{
  "norm": "layernorm_no_bias",
  "norm_position": "res_post",
  "hidden_act": "gelu",
  "moe": "top_k",
  "num_experts": 4,
  "expert_mlp_ratio": 0.5,
  "muon_scale": "match_rms_adamw",
  "learning_rate": 0.0036,
  "cautious_weight_decay": true
}
Rows from block 5 of a small multi-label image tagger, named by matrix and row number. Rows with one number within an expert belong to one neuron, the router's apart. Each number is 500 + 50 x the weight over its row's rms, rounded and kept within 0 to 999. All counts start at 0. Numbers have three digits each.
Before each expert's rows are labels from the 100 images, of 14976, where the router gives the expert most weight on average: "top examples" is what is common among them. Only what is clearly more common there than usual is listed. The data: photos of plants, animals and fungi (iNaturalist).
# router: router (model.blocks.5.mlp.router.weight, 4x512, trained with AdamW), inputs 128-255
# up: expert up (model.blocks.5.mlp.up, 4x256x512), inputs 128-255
# down: expert down (model.blocks.5.mlp.down, 4x512x256, transposed), outputs 128-255

# expert 2
top examples: phylum Chordata; class Aves; order Charadriiformes
router.2:542539516513448508517534520561519452466568549503515381593543551559542573620525538547448507590539554535524549499471629481450468463486576553541522484548386560538435529564471503482466507462552519458557527493526443501544566560446515532496456448538528551543504599528488455405452482498544529551529538482503441522505593509571445551492459467511499488555487515493519479513598425501530443523635
up.0:459515477456488482476652495542470494562455524474563549447439518498432601451526497497548531507443531562519497426398444544525620518576545447507529590490482482532444531532485460492530498570434474463599372558518465605496557498530392436455545606509547402461430501462567568504483539580509514532520508476497541519469437514481496493485505490436474480481486491436511532467480501457489573408593
down.0:477501521527529536513482505473500460428542434544402443469525549482588456498477482562506507547579575510427439439525507497566519549539508457504513594451552491425556520511565515488435520501455530519423563524476440541451521534469663544554385512440506484524538446489511504572432552536388486606523477564463506490499472543420505528448530584534368466464515510517592461449536542482381491540481
up.1:496524566463402512488506585498476473603527487468474455407527548463406484488518443402435488420377474553530510420468507512497486508475476492498488486518515506495535466531499595409597568512577537583518353469616505473518487462531560385548564538549504400359562570431445550500526466477529431516505526446498504550545514532443505524448613536492504522399522528452504532608455654541476520457472
down.1:539475522479472468334510550519436472487463524459512534484508480387448564419426514433595497437569534532552520568494558514459549612589561516461486578506536465478582544541314518531472424451553569568519492481430493524412486525526543516496477465463437558494504486561447467500443482509519437502548565469421523547467432525508509485484494440482481427533462563493453483592501413445568518527527
up.2:502466542549450463495482527531566550490427567631482423485410515474397510502479493596585523509519479491402472485449444527481273409523520505532521511586561513521512406453447558566529535556535515492556537516478544491485469504478512529556458444481515397560518520549537488515533484494530501431563480465384524547570500434547525473479526546458491454525453470482534510516411523414579521548468
down.2:459476473482536469462485502546387519503542503559422605491549491540406566532503509468458505543473513536525572431570583495485489594601558497379534524567490491492485453442409511451483529477511500496523378481532476427450541462517492470497557608496527491527548558579495537459457509460429511520504524601567521464591454589481431537541500491577513563565550450465478547506482452533485521482473
up.3:507559511529518515489540580468522459463497437493434502455454571430554607507511475452515521524460476442442366488461544478535526488492554533496460415503501447518478478576453554661542456574502509509446515473298559475483518512541442480455529511537476556546483520438504495417545451479532491515550479424540551545479570509524490550484544523468504518488509448514468494465468406502538390542409
down.3:578484521524413534451428528558561426545433502469466489444568450524543488516531512475548510585540420477471542333543478504494508497472475493397502603523453569429485513556510486427447400408515562537487472568541478462558462457461471451534531526444443489474456477540476483496437404504495466424527510473568493575616498493472496545440479604479453592499463517467553547394494439520462560456535
up.4:514496404453585505497432546511673524459547508552517498521593529499537496508503510430452497501606488489461555521483461464506487501485453504543525523500553426480483462431462548565439490478567548589476536483571446477508484486517551580468553469548522509593496535481448486501528512505428529559520434457476591543377424507484469508559396515543436490554513494445444574469426546501431519516521
down.4:661526442476619600559528527510489455471486529451504463596539481494491472613440420613615523473485412524554444578457514490471455456500487470561546458449514491529522477589428518516556503452469553513537508493472504539551497586529544483474560455519461455483540525510554560509493505542529583486457477597428520456459348522449560511537529525482403459485512468532525504443418524509472436476489
up.5:511469583510439507449485405599543524540520526446431483442492526548428529463510535564562451587569554553493570510498493486551424433584454452505584470433444425614460495475551463557515536443469532524588542513462507555549501499527512409436487470480517532464517444585482529516482465511518472553509500472537517421494479534439496512534482482485514478508505549410526440546482446526594498485384
down.5:468645523459613538489555514472404573575545462490527424549480401514489512516549490444496504526481567528516493574433503566516484487528521575528538473550553486554405505485512469437485435468489516584478485536429575549532433532482581561497445526604520522473495398577470474562476608612539502533530500511413521428560511522520507502539450459561522481480467535533551591393561457466446526502529
up.6:436639367549401437480503513513441501528417543480581526519551507528484538454486544479518578484609476476488511486499551490538540505468516469541517582572419481592509643463472464463491578553454516485522400370506493487498523405536468488528413489451486446458480415524447506520484481511571544474480441542500570482415491578609563541520474503489528400497512555465509412493418437466484478487501
down.6:491559491538472519480597473471472425435423498591546521463447457593498497526537539494499468509516469485486521550473562524649564555533509563548481442488481481510524498500543515510556416477440455419561412606412546448566399543508493536549453575507436483457432435456445529419518493448466488551487549568552458433499652471516488466550479466529484608474492496483513472536431477461542382485459
up.7:483525486510479476474492489551480451499538478526506508438518518467598531421550475566521451558508592421606479562471386434558397528590484451466550495589458508512487475538501380471437559490504494491501423483384534384508535491528470524467469485504493462549525520389529468503480509483665537461488521470447535478483495506483398428535500497456513497481472580504513466432441475554436590595464
down.7:512394526468470508476463483473509515525512454521497637434521449400497556460501456511495460543434525524515459451398527511516582411542569463498533539560476390513420521542540429450525578449473543519490450407538511482582451528444467443463426562522485419508451541512458417494526505475443459558461569536530489505511475419567427470530479558550466554419496448450538493482517560537468468472407
up.8:459533600492527502514511622516492492469548452535493465479557482542520492602462568545650487669481569487559583488573560540484443519522449552498484532517513496513488566495406458663521510607576515533467507470425508569420567507481561469414524565531413580540534465546598468507373500560499493514482556535467523472521472507496494514536503527568447550457454444462498536514537416439437557458431
down.8:487581447588505512560460491478535458519525427568606573529419477537524518466481562442448446479449451502554517463469494397503573538495463520532548523525521457543522451445466548596418479475554438513503524507547508503580488446530525513495517445594560432395537455518486503505565482454458553463499516472609497552442441520480490483544570559506519369493515459495505515485401515458488608538551
up.9:578514644387498441528459475443487549512459442483430419512511445493509532431505510540408540466672475554522468545491439453572393527493525523539588526579484513537504561544524481492444548493504506497505493539522505577415435526512537478532493536470478526676526494473405513506644470481482544536632404449597544523546541367403487499441471410464453479565553451425499506394435413497468501517467
down.9:422484502503528509506474541496549492498578521490588469548419528530533494484466485422417483526511581459524485569514493501538439499526511377516465453497418448528545534462450533569412537487505596486553543586534583486467518433562554501449501486530566503490561540433578460500541493511534525549497430538437478442480550522554526445539477454449463455507524456556513453535566522505513477567458
up.10:471459379578436463571551408501481392502420479479469542588569427542490549561500485472427506448554569460559526458533509489514542526542472466475425492452464554483480674557472495449507522488458476544467598492552502499518495538475438493490469454404538560500474564480499506472472474533542513548476561372535421560494479516465524473569554505432488452493510530508540471624572490485496537507442
down.10:470506499464529493542559529474496506550580507391471511399484521491545464522551525513471524553393373512495516411471528548548522571489496467542555487528485511499464667466477512598496496452471457477512498512537448515486386508513540529531401567499541485430532487410573533473495448489529527495523532572495458516460533464486520507546439554508466433515597481526483423534497346515530542502537
up.11:482462487589446551488566500500558508575426538501452583466429458483599577376448500444498538489572433571457520506423540423461526583413426586479495374463541471509433472519507489432627605516540516478545499502432512508467510517426490459431497471576463490512464470524394546448496398491426541560566567551486583574470490441435478520586550495508487521488500500424457544566435502544518407485607
down.11:547511497530408528490506474406561477491510471537545499573565569613503527462632587563533539433569532485527567468481516505451456515524514504523515483500614483483435469521363510486406480510423452506495500515505451556549481578615526492481557464403488577564436425416466557475473521479461478552477481393536413563538610472538472517531427557537379497493460477464449453473565466515543460485478
up.12:489519433507435530524475497557402597525468452483473409487484463422391525526448464506472578496516510549586475399478629517505530496489559518547482437546453463495517498480511467446486527545557531580521518458595542496614518488516502502609494470519514506388446473538470575497496545442502421415536399420518582571569495445472473474615496525451491594619510521518491547517443520495462475525522
down.12:523515570519397526509565422460496430403481476449542541539553506467540462462473577501505435515508416625503472497454415593470529508507595506445573530418435476433503514491522460545601517508599563483529444510461361429446488496477512522537469464470502485538526540551464544524499446463622515588456554458462523459493436495562562556457476520567475524389514486461512655450488435503443611537522
up.13:482453426538548500493563482528481503435538454540535593580464544546508497440475527577542564326520512508606454504533499460580485557546550516487487492563519420452495526532541469515481560531518522486432465499541467542566466568484535511486518501436505514525472423451559524520470487468611568483566527451513468436503471420529537446403710546506471470510500517459496447503553567529440508442450
down.13:575518570525496455551436454491537472555437520531391424599525519506463500577520483478477491528541477492405391470462495479530500511445476468487565467513399464500478478604486416582485504481529489549430468399522524469491524563471462482486523509498529521495549601548458458542562519506607463509545464546472522444564428445428537493502547649588535428504533541518490502414451476486440466533470
up.14:486495387467462517543602533549409546474414521406551465516609449587425481467505443494621460507517488517548503497513555485548568500496493538516541464511478495524473519552442541521529612484473456490562454461536532474562449476478550615505540617466519563483617438525389483562472394468484549553535501423536530514499531462504501504556518479507524429581482535526466486512596530465421417572414
down.14:408525465496505444447469505542496354461512520457517533485548462549485476563576452560490501418374553382547432558487451510501461466454535521612541483574639392554514507475543500511513498539600487566520490461414428530447498503440408477467604445449534447531461611605487459558500517525549525482500437539494478498457522479459544582501601534570541546481531488464545544483462397467601502521474
up.15:463535455518523535527411529503503416532424469416494565542544514536543504473505540459575552390472485492512502471517582493497373497472518422464507502504511521607480513489400473521500551505633531505477520505476493431429544500484446473542488605480559413576413500508437554537592494505504421518500543534529490610563540536479581453575510436431504460532519462493437540483603487467521471526526
down.15:581516513455531436507585512485503536585534476525439461562589489483530511482491497514526578356508446570535494569443528485523540457519424564555549497461515503590470430448587476601512496485462490462512462481557576586446509497595487512508442554441480542518510520542501518442395478501463478447507401400404487563451469476513470517493469508503545449584525535459573413597490532410579440558561

# expert 3
top examples: phylum Arthropoda; class Insecta; order Diptera
router.3:524516510544526503576501502493525490514475428538509591504510557551506500438584490472594476540552503495478502471479530469538534527510445371486434601598515584518544439364468463536566519470463433574530490474531522486496428466483517507504442480512397541487493521581497557490443451543358491433492554485442565428450590510455551468492549536443485448493472569425593434476488387566506502427498
up.0:510481506490517523508639537476613502586455450487418425465555521474491425484545517508474516546469493472506470566483461518551424528573514555478499526503489474464509497524712484532287560524390497527488570461600481443485560511484493430472494503522519355432513586527460542526540504535602550487553530487420518466455508530456530508409376500520445555550508555527434535482518551520476482471514
down.0:414438499587617545452500413548510465490499501504505465509411511527476430527461507474475408549512577555474493461564500498452537580394582532520500531557493485522469525595508457510527445454468532508537454509515596537440403437498430578589453540464439458522427497455479432547457476373481480522441528572448524540418389522521533513438500492480455489474574449626460478469570547510545534578489
up.1:463447524472410525483561521497552453610538521472480512507487414524622547521481451523543532543480420422477552453500497516537443430566504555522510490519430489502534395522471526576542380579490451551477362467458498501517534523558560437413430518547528585531550483467506515494396424451456522554512473582455542520434526442507451506579481539543449478455488552492537436410559524464440394476470
down.1:539460489553469426535495547501470409464503516502441539521438492484561655513529443549463512480554485560472554501532532544574409540337478618592453538551387501481486494566452471503544599426491484547519509543480527609528505449515518534511513490418482446497500514535505581478452429483572547556452517470521514530489548557466516481514560478516489468534488459481485534462450566525468598484593
up.2:475515515464380535507504499535390621447472550558594454453560557485501551461518464550597536492651526570518533523486419531401410491525465466534495512576490442480490449468482549461585557487496548453546499494436565555479512515478542485602502455489497457472520557471434515465536421496410545408497437467487490502439441480523547426421494487519507578537525432489452441406469459495440377472557
down.2:542488504445506499502610526519506478489445497430429460532583412369533475459414532456343589521450508513478415530500468478490519447485460491490491524568593550491476544461425614557424429503550464440442536521507490457538513509515436612548492447585443495473461544452412572536496456582611535570441507495460545493469545624526486543503489438544545468515497515449502511504500502482484582444442
up.3:488456494423448466511448577505411607534464547450513480609503471427456539524496587427496525546505468479535513496502504570601497478527506515495496509455567530439573525530485623512551468548529478470431531447515462411480547496437557511527557438393469544604493494509423447471471511513474503525454470480543627521547572410652402495463511490492514553502481366509456467473499433565482375452563
down.3:547580487533453531488507495515559516501533568536486420464456465497390480606457556425438510571472534547475524566495561410480465453489450524522429516521536464471537497409513470540498459546389583517551520511508439485568466502455497452425513463343515465528440457482632459466457578428510524453417321519516520461499496437517546549483525516476453498574490506522490407515470477546530432469573
up.4:437507545485492463431444400523508480521460532396526432453532429513473515436491550616506538532450452551510482573430532472451471469507453480470504490480461472437488448411547476529511539531524514519521509480456427555530488489492550460548530523446492530565508482516510488504613486462493468501560476476527446512474463485488457508496530502500483469456576591498520462516519449545472476420541
down.4:576534490532528484434571520411451528494488513513589503553509492529504494460508479492525395544577372491492546538546552560518491516445490464622548562505455537595452511606495484435544459468519532474517474483539577610533501499550443574538460502535519600532509528454503462545521458464525447562472517458532548454647471480529480527604462449507507407479510495548464497543559507468562467459519
up.5:438510485458508434518466585534439492454531461549474546499506468637488535558490490637420574593524525467540493498502395507601582539489573488441478562498484488468417506527406542589459569572516500493452511497521527542551561476491502524483498531483545543502506507477474487481474501490558409460533602490594509496420681485526512497484420474495459567510488411512454473465468508476496450460478
down.5:538452515451514536517515454476596448517543591473477366501509487528447616485455403462558516431544543487426506493452631518490290515551485459449501555452497426497493632529490508511606495501474498431542518529431485533460474534484449505519545557457517505417516502486552495468559506376426504439501457484467477536451598472472550448495497523472430550508578443491511546557497534529525462531564
up.6:467485479502487479474510507531483538496470487478537653457513485466461518512464491474571350462501516585620520477523579521560357492487460524474523430468521505561465471526346501477553482512445499519529500538454501457509595483453445544425541516423464538531525511456476428458527486460458558479480438499493491464389594532581528471466530463497505501465487507493453545444553515508455499476570
down.6:418464442427500499616501547490540495510471485426435463616474509434614499450470457525601551608440443431544529499460472526445435507419529527473479589425489495463519487517492523461404523532524535597502501523646509400519458508473487466581488509513548444504449434444464533512424498489387535537405465532474552531476444510461507519480440543539576502535526616584468517571528519489495524450555
up.7:519407584480432503524601523433493515583479465531600516510516550384453519459439482584516572511422501498503576430510471544514467441491510451500456535515564500576529526456495434427510619432544433479608512463571388404540499507439527456418524530489452489526524573494491528489381423424484599457522559376535535476387527502506548555441538571444540504550548460520459517506451438538533530389559
down.7:588596535518487504519551500549441555574491474493418408500472532463495469533542500532504487527469480521656560562605397539504633538466528489566541516517478448472501504491424596383458569420530510414480491486422467537494545452507492515560503515437517566481475525549491437540488578493526612484475464555478494513577544640508519538500523535505383536483549543539541431465559513557521536487527
up.8:515555510512483464516572569510522490601611498505520573495548495315472466501560455558491503505423557505501496539473570524450463461530458440523479497562428482498520483595326457572385531480503475444482494535482501469440465567477491543510543492478434444568463511536511471507486515638409419531480488490540535441516455497546596490492427497467505439582484446524500539488499539551497493486457
down.8:510457536569495488518502559434526510448520422519461520481532507542449430580482558481441414525489434441488570468492395512479486467489532544576473472514497483597466590518574483558527419479572512515577536609485384505513490564559481452541519550565607534485539538526520547529504516474505562499448585534514512539429480598494414574421561460484569450465576492463431495406563495469400555482445
up.9:474512565504466479427496493466479526534589461599476571518571481546553500516512570517491530473492459444521610444496586502473506446616509518510491486502477500516416472505545480443533507529513503574476415476522359532585533500507424484521552484458498518541502503547438511572508476468516557499533397603493514521483561477442528520476386568455449500515486516470464449472387473512560483566535
down.9:553558594466474517510485511418516549478457462490474487493405458503448478506582576455632410462575443543559541515461598483411467513511523574424535461527559397419449468474476408515522516448331480485529581555475593483527502494497548631542496505502474540440460470473533438445566381514502453486487582497561543416404476375490533482447511451492475576508461471437502495485487522447471499477566
up.10:522515538485456547443553546592493509486568548507414514453443485484380384469448602494598509505547518451520523420496562504530584415409426575426462442488541565475495492452588497525590507445568533579507480539527492505544518503446526436473447491420511590449541458530444484481508450522525451532565606472550473461445494509478516527577564430519514481569537492540574530477518556524491488581505
down.10:471471586550560510488458527474454489468591533516475567549617418463488620510499472446390569485540490461543485529556518608516488489456519453512521575438556544525560477415486489480462510493492553598481583497518560544394454450579446543556580509559504562494436458503533584465507576544547511633515509412609437604547513483499373476449390591523395503502487496588464535481427469545499497518576
up.11:541466488463470463588605583523478415463494631510469561573419468490469566491499471442556514491469529504486567461486505525524620446443552533483415480460483507490462455468570515513501372573513486456491552539500557554481519517507517438513549490422518508482548458411490459552526519548457566528506424601594571545501555454507552517483417490526493528602522392489447546537480586505455507494469
down.11:588464531461552612483576498523552512492481522568547548478482479480623638458549497473497494450507459527518473510550562490436421463513499513583564497422578472467407406520458481442536441530556508525446497592441486514500482492445551474511510465436483505553505514488441479488439405482458546451490533479482423508454469611492489579524558566464512448478491536488490494578544498457487497510527
up.12:421484506541380430450480485463471506439487424454476645490527494487498593489495516597458529535551497429516535521522533473520663490513444584503483488428464424533523478530550487509463565489573506562457402475561562495501546509586493535475586535542529621539446471498471499505552497517487424483508523523480450492492593428501427461526444534519494513505551516539457502444342432548436552478440
down.12:457497519625550456468522385449495411491514496521665554427491440432448422527477504556538424440537618408463504488583571563522499566486512493425503488421466495525442532481452439421464492540528581475477531471509622618432488582475523526515480526497483485453537524474528453478626554424573484549496498525498465564445547488497504460504470478493462487428543495531523665527491580546450547512469
up.13:498477487490420424476594538594461449486399436587600525530616514537505501498490537492553489570514471531471532441499381588530588510492513586512514482570465525525540510389431438453421586540507539487460463564618505409467511458559529497509487436577476442553516504562465464504508492508425593537545386451536453453504527461451522508515473547502532546458443565514535549557480455526548390475438
down.13:425546525462479654538495479502471552625474485463552467481507476544537502565511520389453411509487475530494449509518549526448333529405521468583544510460484506556464435605456571481463423492482517506507496580557545512480541506465409533551484563482455500479559460509475532525466538564570571474538523551535544586560566598490578496413493507490466432504513458463593545470453598386450565511505
up.14:435473485387480480417567510446525476546565490459377443469510509552525518437499511473570427463416476527488542540457472507499386538493478624487476424481564521464611546509433472485526463487528475493559476509394492521465502520488529538465498583527536504565510417429424463511371492588599451527475480532499475521463572447497511504505501520506416511604483511483432508568486343504583505474496
down.14:526421482516415450526445573458480528526591510431482524466525586484561538549488484527478449505453503529475452439470480523539604468413423425506603553486606480519602576480554475484488537477505449545512436485485536479461480537515499509455522469485497456519485480518513497482597526482520533518514449455486500418492403405489489417623446531570513509560412565501564482508478538521445500505545
up.15:535495490496468467532589528466509616546445506425471502394483393501515532493442485416489474518443526516465446443521569393493503478434512566518561485477503537551427419480482566529521524491482517549510649503595489543428504530555494499382518456560527520510470519352594522502512529584483586524491522558503536516488515528431560480526562489459475497554515533505476451441414533484535463493492
down.15:484496430425430408524518524476532533504457548407494461502587562531476568453482397482561487518515457417470626457523648523496515477441478445512414533480516463463543482474551513465520466498509501513552414450464542489482525625469439422483483465491493481537534498431566476489541438414461491491491494453527460473497386538524506502523433519562537424528496477492465532555547467497517474464484

# expert 0
top examples: class: Aves; order Accipitriformes; family: Accipitridae
router.0:491498420420518566507384561485522455462459602493502528467588465468548484443435499489419466452461521504473490417523503511496495540456526533530505517461436463489533562560552529503377478429427519455507475551497498457524506420431525484501543522504541499548566530481476515609582442510613490521421553505496439555480509523559534568517516402524461511457470373465441551473488442512455580492509
up.0:508567399503543414526488493451444440491474483365595479513540391601511510523514490391428515546508424530475564467450521536386487510417484560504505464546546533508473460492357531444445484530542469489513477531478463480537534575433420579472564411458455483493480522490354511516503507513504494556411595621465416549446511489569440507532622562503489443550471547474449486496482543492462611425510
down.0:491431531412505545568488450552487501472480486569473508549525446446443537506466481505501453394516566499480461376543474573571568546418533498492533450493506418463486486583518574488417460506495481495484479540403481443489452595492452497600498544520528467477571493437522534467437574477649554514559583524560443560508493515453499601524376501557505467502558577495488569473571521548497469515469
up.1:566537420549576609521515490452449560563471425597550415555483419523369496515532479480390573460545529526532527562500461516374502616572454541457500549520475549482366478514533506518512492417525547493506589590521554427419529541539495510455442460540492541475468438537513538453433483507443424404501501546446557377511501572424573508457536446525500409556530572561476403567521513488488446434564
down.1:431477598417600570513630513529434551486492523501582503546536513516481502410501486531451499501454480302491447432504519474456460542482534517516488451458432574529527581532474473533501472444492472580459558424413480586473459486455528461481499511559545445548585521470494522499526533482525488447446559546581471592571476487569505509606529570515511521511552600526476522463576534490568508490519
up.2:550480561482485545490485532456590464497536499491475483536489421492553465428511486448329547555522538509491510516566467462503544464514420540527515489484605486539478414622519452351437587487520494540584477475488540508509507474503476522516573485559474379483486547449516586487626502516518494465488377465633510473508431522512422424589425486521494488459508432486438502403510530578446557474555
down.2:494515520576556538457519487519505536481518504476501605356439531460580550529487495496523356486520492406440494506404560514437496467530576590428481466571492429420502522440545440471413495473493465428483474521525431590493583463516431510500519541417465517482567449467429447487439493460513465463528468561539457566569453450708557584518463520567520444573489572506518494498497441544508510517483
up.3:527465560534400438450401454518520467409507464457443506497604549569624478574547542491406662529551521457506608420514468483573474430539462473520529478504457486502525477559458492532527472423519493539568479516467538431466573497487502531380453413494520523592476572455476552534544498506552425567471443575445493499452397387498518413513416539458500525494468497483491541530418454497514545544508
down.3:493640537561632589416470494600496592548540518494530494503422445517598530453393445467460519492478529522551576466541445473474548512558558439549481443423541467479479427507507493537534521582414437515504530478501550453501523517478436508515600531447583479603520541435491494428438426497476527527567452457492491518497445474582510542509539475584553523442510502499487476507456395560526469456536
up.4:534535522487506515430512528502433461412443407504576493542641453567529474541538496537572496544613486454480562493496461486501465590504579442562588537419457458515550492552499520507526500512549525471497517529345516518442520563556475510408456579460528571532425426424493473464530532553633504468549566523376527474485475506466532451494392432559470495559520486508449492521411487495434393491499
down.4:604464560445527564455628483505519551488523478540518493477518472523509640509500433480462524510451500507444506460431469522459461479499489363415445460464519541506469480502603419447525584519528485545536427533597450560532557465497479517456407366467394542449471541472437484491530457524528467501497558465561588538529437423616535540555546513470472541479473512448474533504415449506507471522522
up.5:476479516497546457435467563520481476511506464605629537495499467552580473530471423426501424500472442456453502546499519483414587552447539489544551462480481483522445422548429474484467514509432504462534528544579505503520469574499557490428522472556506504427510504571522534512502479474358478477498423515451448491501532484512467606461493551512470553472531491545553507498471520523496375522495
down.5:366462465424506493459577509461512490537480377501525446464490479434492552486577477371588552531486495462463482519392461564517471527534526480382533471556477457442582538655434436435560472509460499525507507516407548543443398475451512511569450435464443618442428499498504544533540515535484526535519494500592548515425527439478405533534485442540579495374492522453565585490452480504491575522477
up.6:480482545503505486451536552501502505410560381439433509521489547351454399467450513461561402459400531377461454667451439503467472506634493519557479491475630533530464533491630537582427470452504521480547576504433491494539451419477538480462418512500492499408548442519514557527549445550565564458535478542555552486454497544379520497532520510516483467531510516468535446527483539504528606530482
down.6:489457493501580440495504487510452516469430569457471667484489467555546489561522471574461500640398528538494466494560632660545461509595589496525511469529493463523497495478455535600567497518529426478546461564443455530553467504605502521443414431511516511445529483524487512526472494473466521444503499454519521492574495524513506480487526470562577642507486381494565472563510467486489376506440
up.7:510588510523440566538534507561495651517467532605471507434522474527437518479518505475515601462413459493522469523501506420607351521554498501539484516456477447495478533479476495594594478480505569466530487483386495483536487517439555473485502596494526554552512446493444456500477446414524494498630554483440563434423476499490534483488483518520527520467482475482459503413429546456522531500473
down.7:521562481446452467468538457568474422548538458440535484534441447426556523548359484452486515491536506429539410520487501460522478560484502484543550456413488506386579429424434403591476479628536513495495484493571461509513490525502521548525553467506377521410552496469502450453515496430493522504393453443538474493510526392516489523545538518488428498429480508434594446480444515527518478493504
up.8:455541487556495446462519353520494522541512593423597465520496570552478489643531517424463503434539429515433390460474553472523522428583452460480522477429418501479505541514518524484452531472484479685463549549532481471594564498449527553505456557533508496539510419484431476545400495518527516532415511363481556431433509561600436475492491493539511490478451473504463485442626519506464441507540
down.8:385411541485479513543446539497507325458459584503483681519425484481485462465435544427447448541487526465521566515576395586483476511444480586457442458547542400530557423462554518559516530450493534563431463534575436439531538539513522551527554464470491532546520511471546473570483535462475456352557480559498589483502527491437435598488498620521518455374504482448515498588426510539534461533515
up.9:514510499486375465536522475532482477580517396474414515582634464521488468467495486508543484537514496521579479485502532496509430503455518538488537527433461448498551545442493500486461568534565474456408494505444454502483484459488514572542461579536466549545515521448467497463450436436402483470554504477522437489482623520463487511440440548502519524461537538512486548493491499544517420375528
down.9:468482507470518455549446447511511451499525355549472498490456404521461565467474399475494536521517546389473539531507490543426562566524466456444497521608474593481475514444436492519486539503483483518474512522521582540572435475489484467543489491460472524456507425500506553422496441580513441503460572467456538508612532486504499536468499530480596565419476536467522490521558526513576471528507
up.10:498446409482462380433473443516508479437470588521599481507598432528540533475464475541608591464478451519502478602415497456481552474503478529533557473537470524526467474419501445466427471501537519502537475495519519504432452498556477460585572565502510501522548503429483461489400507603446514476529541450308628398473485494548510475471462527509625497528460618518510409492458418498520545543535
down.10:498462440561513509512539562603433469491483514397565419550504499513485513582547472509584471402504452518484494511507550487446521427556505521513620502597549508501569494506497440557462546484488424440509413501404568505530530454504562495422448538443475501415485458525466526576448461468515455525598503463469425540487441437595497467505538572448464535524492450436455467455471567492534517438491
up.11:513491537523498510433497470437514537567463613503432458506531453438470588509511511503565535464585516538464526452507477381512474517513513540527523457491640535543532553439518471480423539508394471539578497510541563500532465483450528478411492481474484570470456485488399484587507454568485593505370446465444486535470491519517601522417466422506520488520488551480488440418428515563527493421623
down.11:579443422488450447408431472460503504575463547479397528479478482474475472471503530479451467505393500567503462526460531524524439476605426409403430502490451516529485552560469454534464519472575492518465507475421443684489466558483516437458559547523463493563450468477471517479464528489501470531467481481613443521502504445519458492496568516484462518476507529516506520538514402536474520554519
up.12:519509440551487454529416429457605546614445579500435499496527561557398569570532533537447473549508528467359494479489442491486459487516541512494460456444490568615502550494385430525496572469549477498556535483451489439453479510516504476435513469525493452543527559510495480517399559583438543456455491417537525542470566471458444520539431393508486531447531435487529510472554552500411462545428
down.12:552470554562543504518509477522429475534468498522478513550509410528554469552497531514539534542404450577526455551576501470580486505477558435575452455507541428521445518539431572441529567532498473450494460537482444523476440500477443504501502531418481323486502467529534506455560557460555480516506572472451448515504495630452488478479483502462515480524553513492494502480457530516507521584390
up.13:510525545463458492513358463480515504483469473453485419482542455428587508496530499459522471473474487516534573527513500503425577475414516496549506500616463547512637578449445549505537605488503545468465539495518480427611487464523504524421443436674520518646518521514535495515506498513418433497561444448529565421459576476498535443511415520491486460513480490518514472423464550559513598497559
down.13:565506499466479622467519449501470593415602504439517559518471457487430456472591495513522579439526452470495454578460460554482501488647487531453548484494490568465543436519449581371461459497493535499476487559549544425493508609594448440585438452474569475507406559507589467455447517499432552500503545512506524504500348529532375501418505512573580540525498611465546538532522463416495512508530
up.14:486476462500581542497564585519554541687622554517487454516425512567394535544452499529504505474523496518505511358482554454496411516520512482458514556451379474585466594522618511520407465488558526450509448521483469420502505511470599491399436537464488471534435491603534473493523504476417445525497537548464685507481508510507509511578504502480459502474525505525472493480324347495525436533410
down.14:351483457458486521568593516569558535440484482489415475471562420514551480622521567556505518460445527500477496589505439494517543461484642485454460442416495472491508449515524521519436509511514543536460537508464522425460479546571490526542480510359598534500461468438469548513452461441573496582457540521554540552536495500633511659542506536481553589483523511448534458456458509540533489528491
up.15:534480468437514507468558563481499553646436537472448454540609497481423481414538498377433593447471469518477503564444504468485518475425667407510528473426502524506461525523491480471533447461587490502522507485564449460479526493505492549495545541483484481589567509512471471490438457526470486472439499498538507512463575505499465521529408521521500532500502507549488520640662398499510501514472
down.15:510491518445490504484442523522481454490414507492572405564564435548605570563465476605475545444635600478460461322506557436561505486512555481521520492440557519568527529446498413499504487505535448450542513523578459483506513477505522531458503554453476537473557502624542469448567485522552475472580493514543460487548406400522440440491545428488450575488540466493524550535557538523547544507530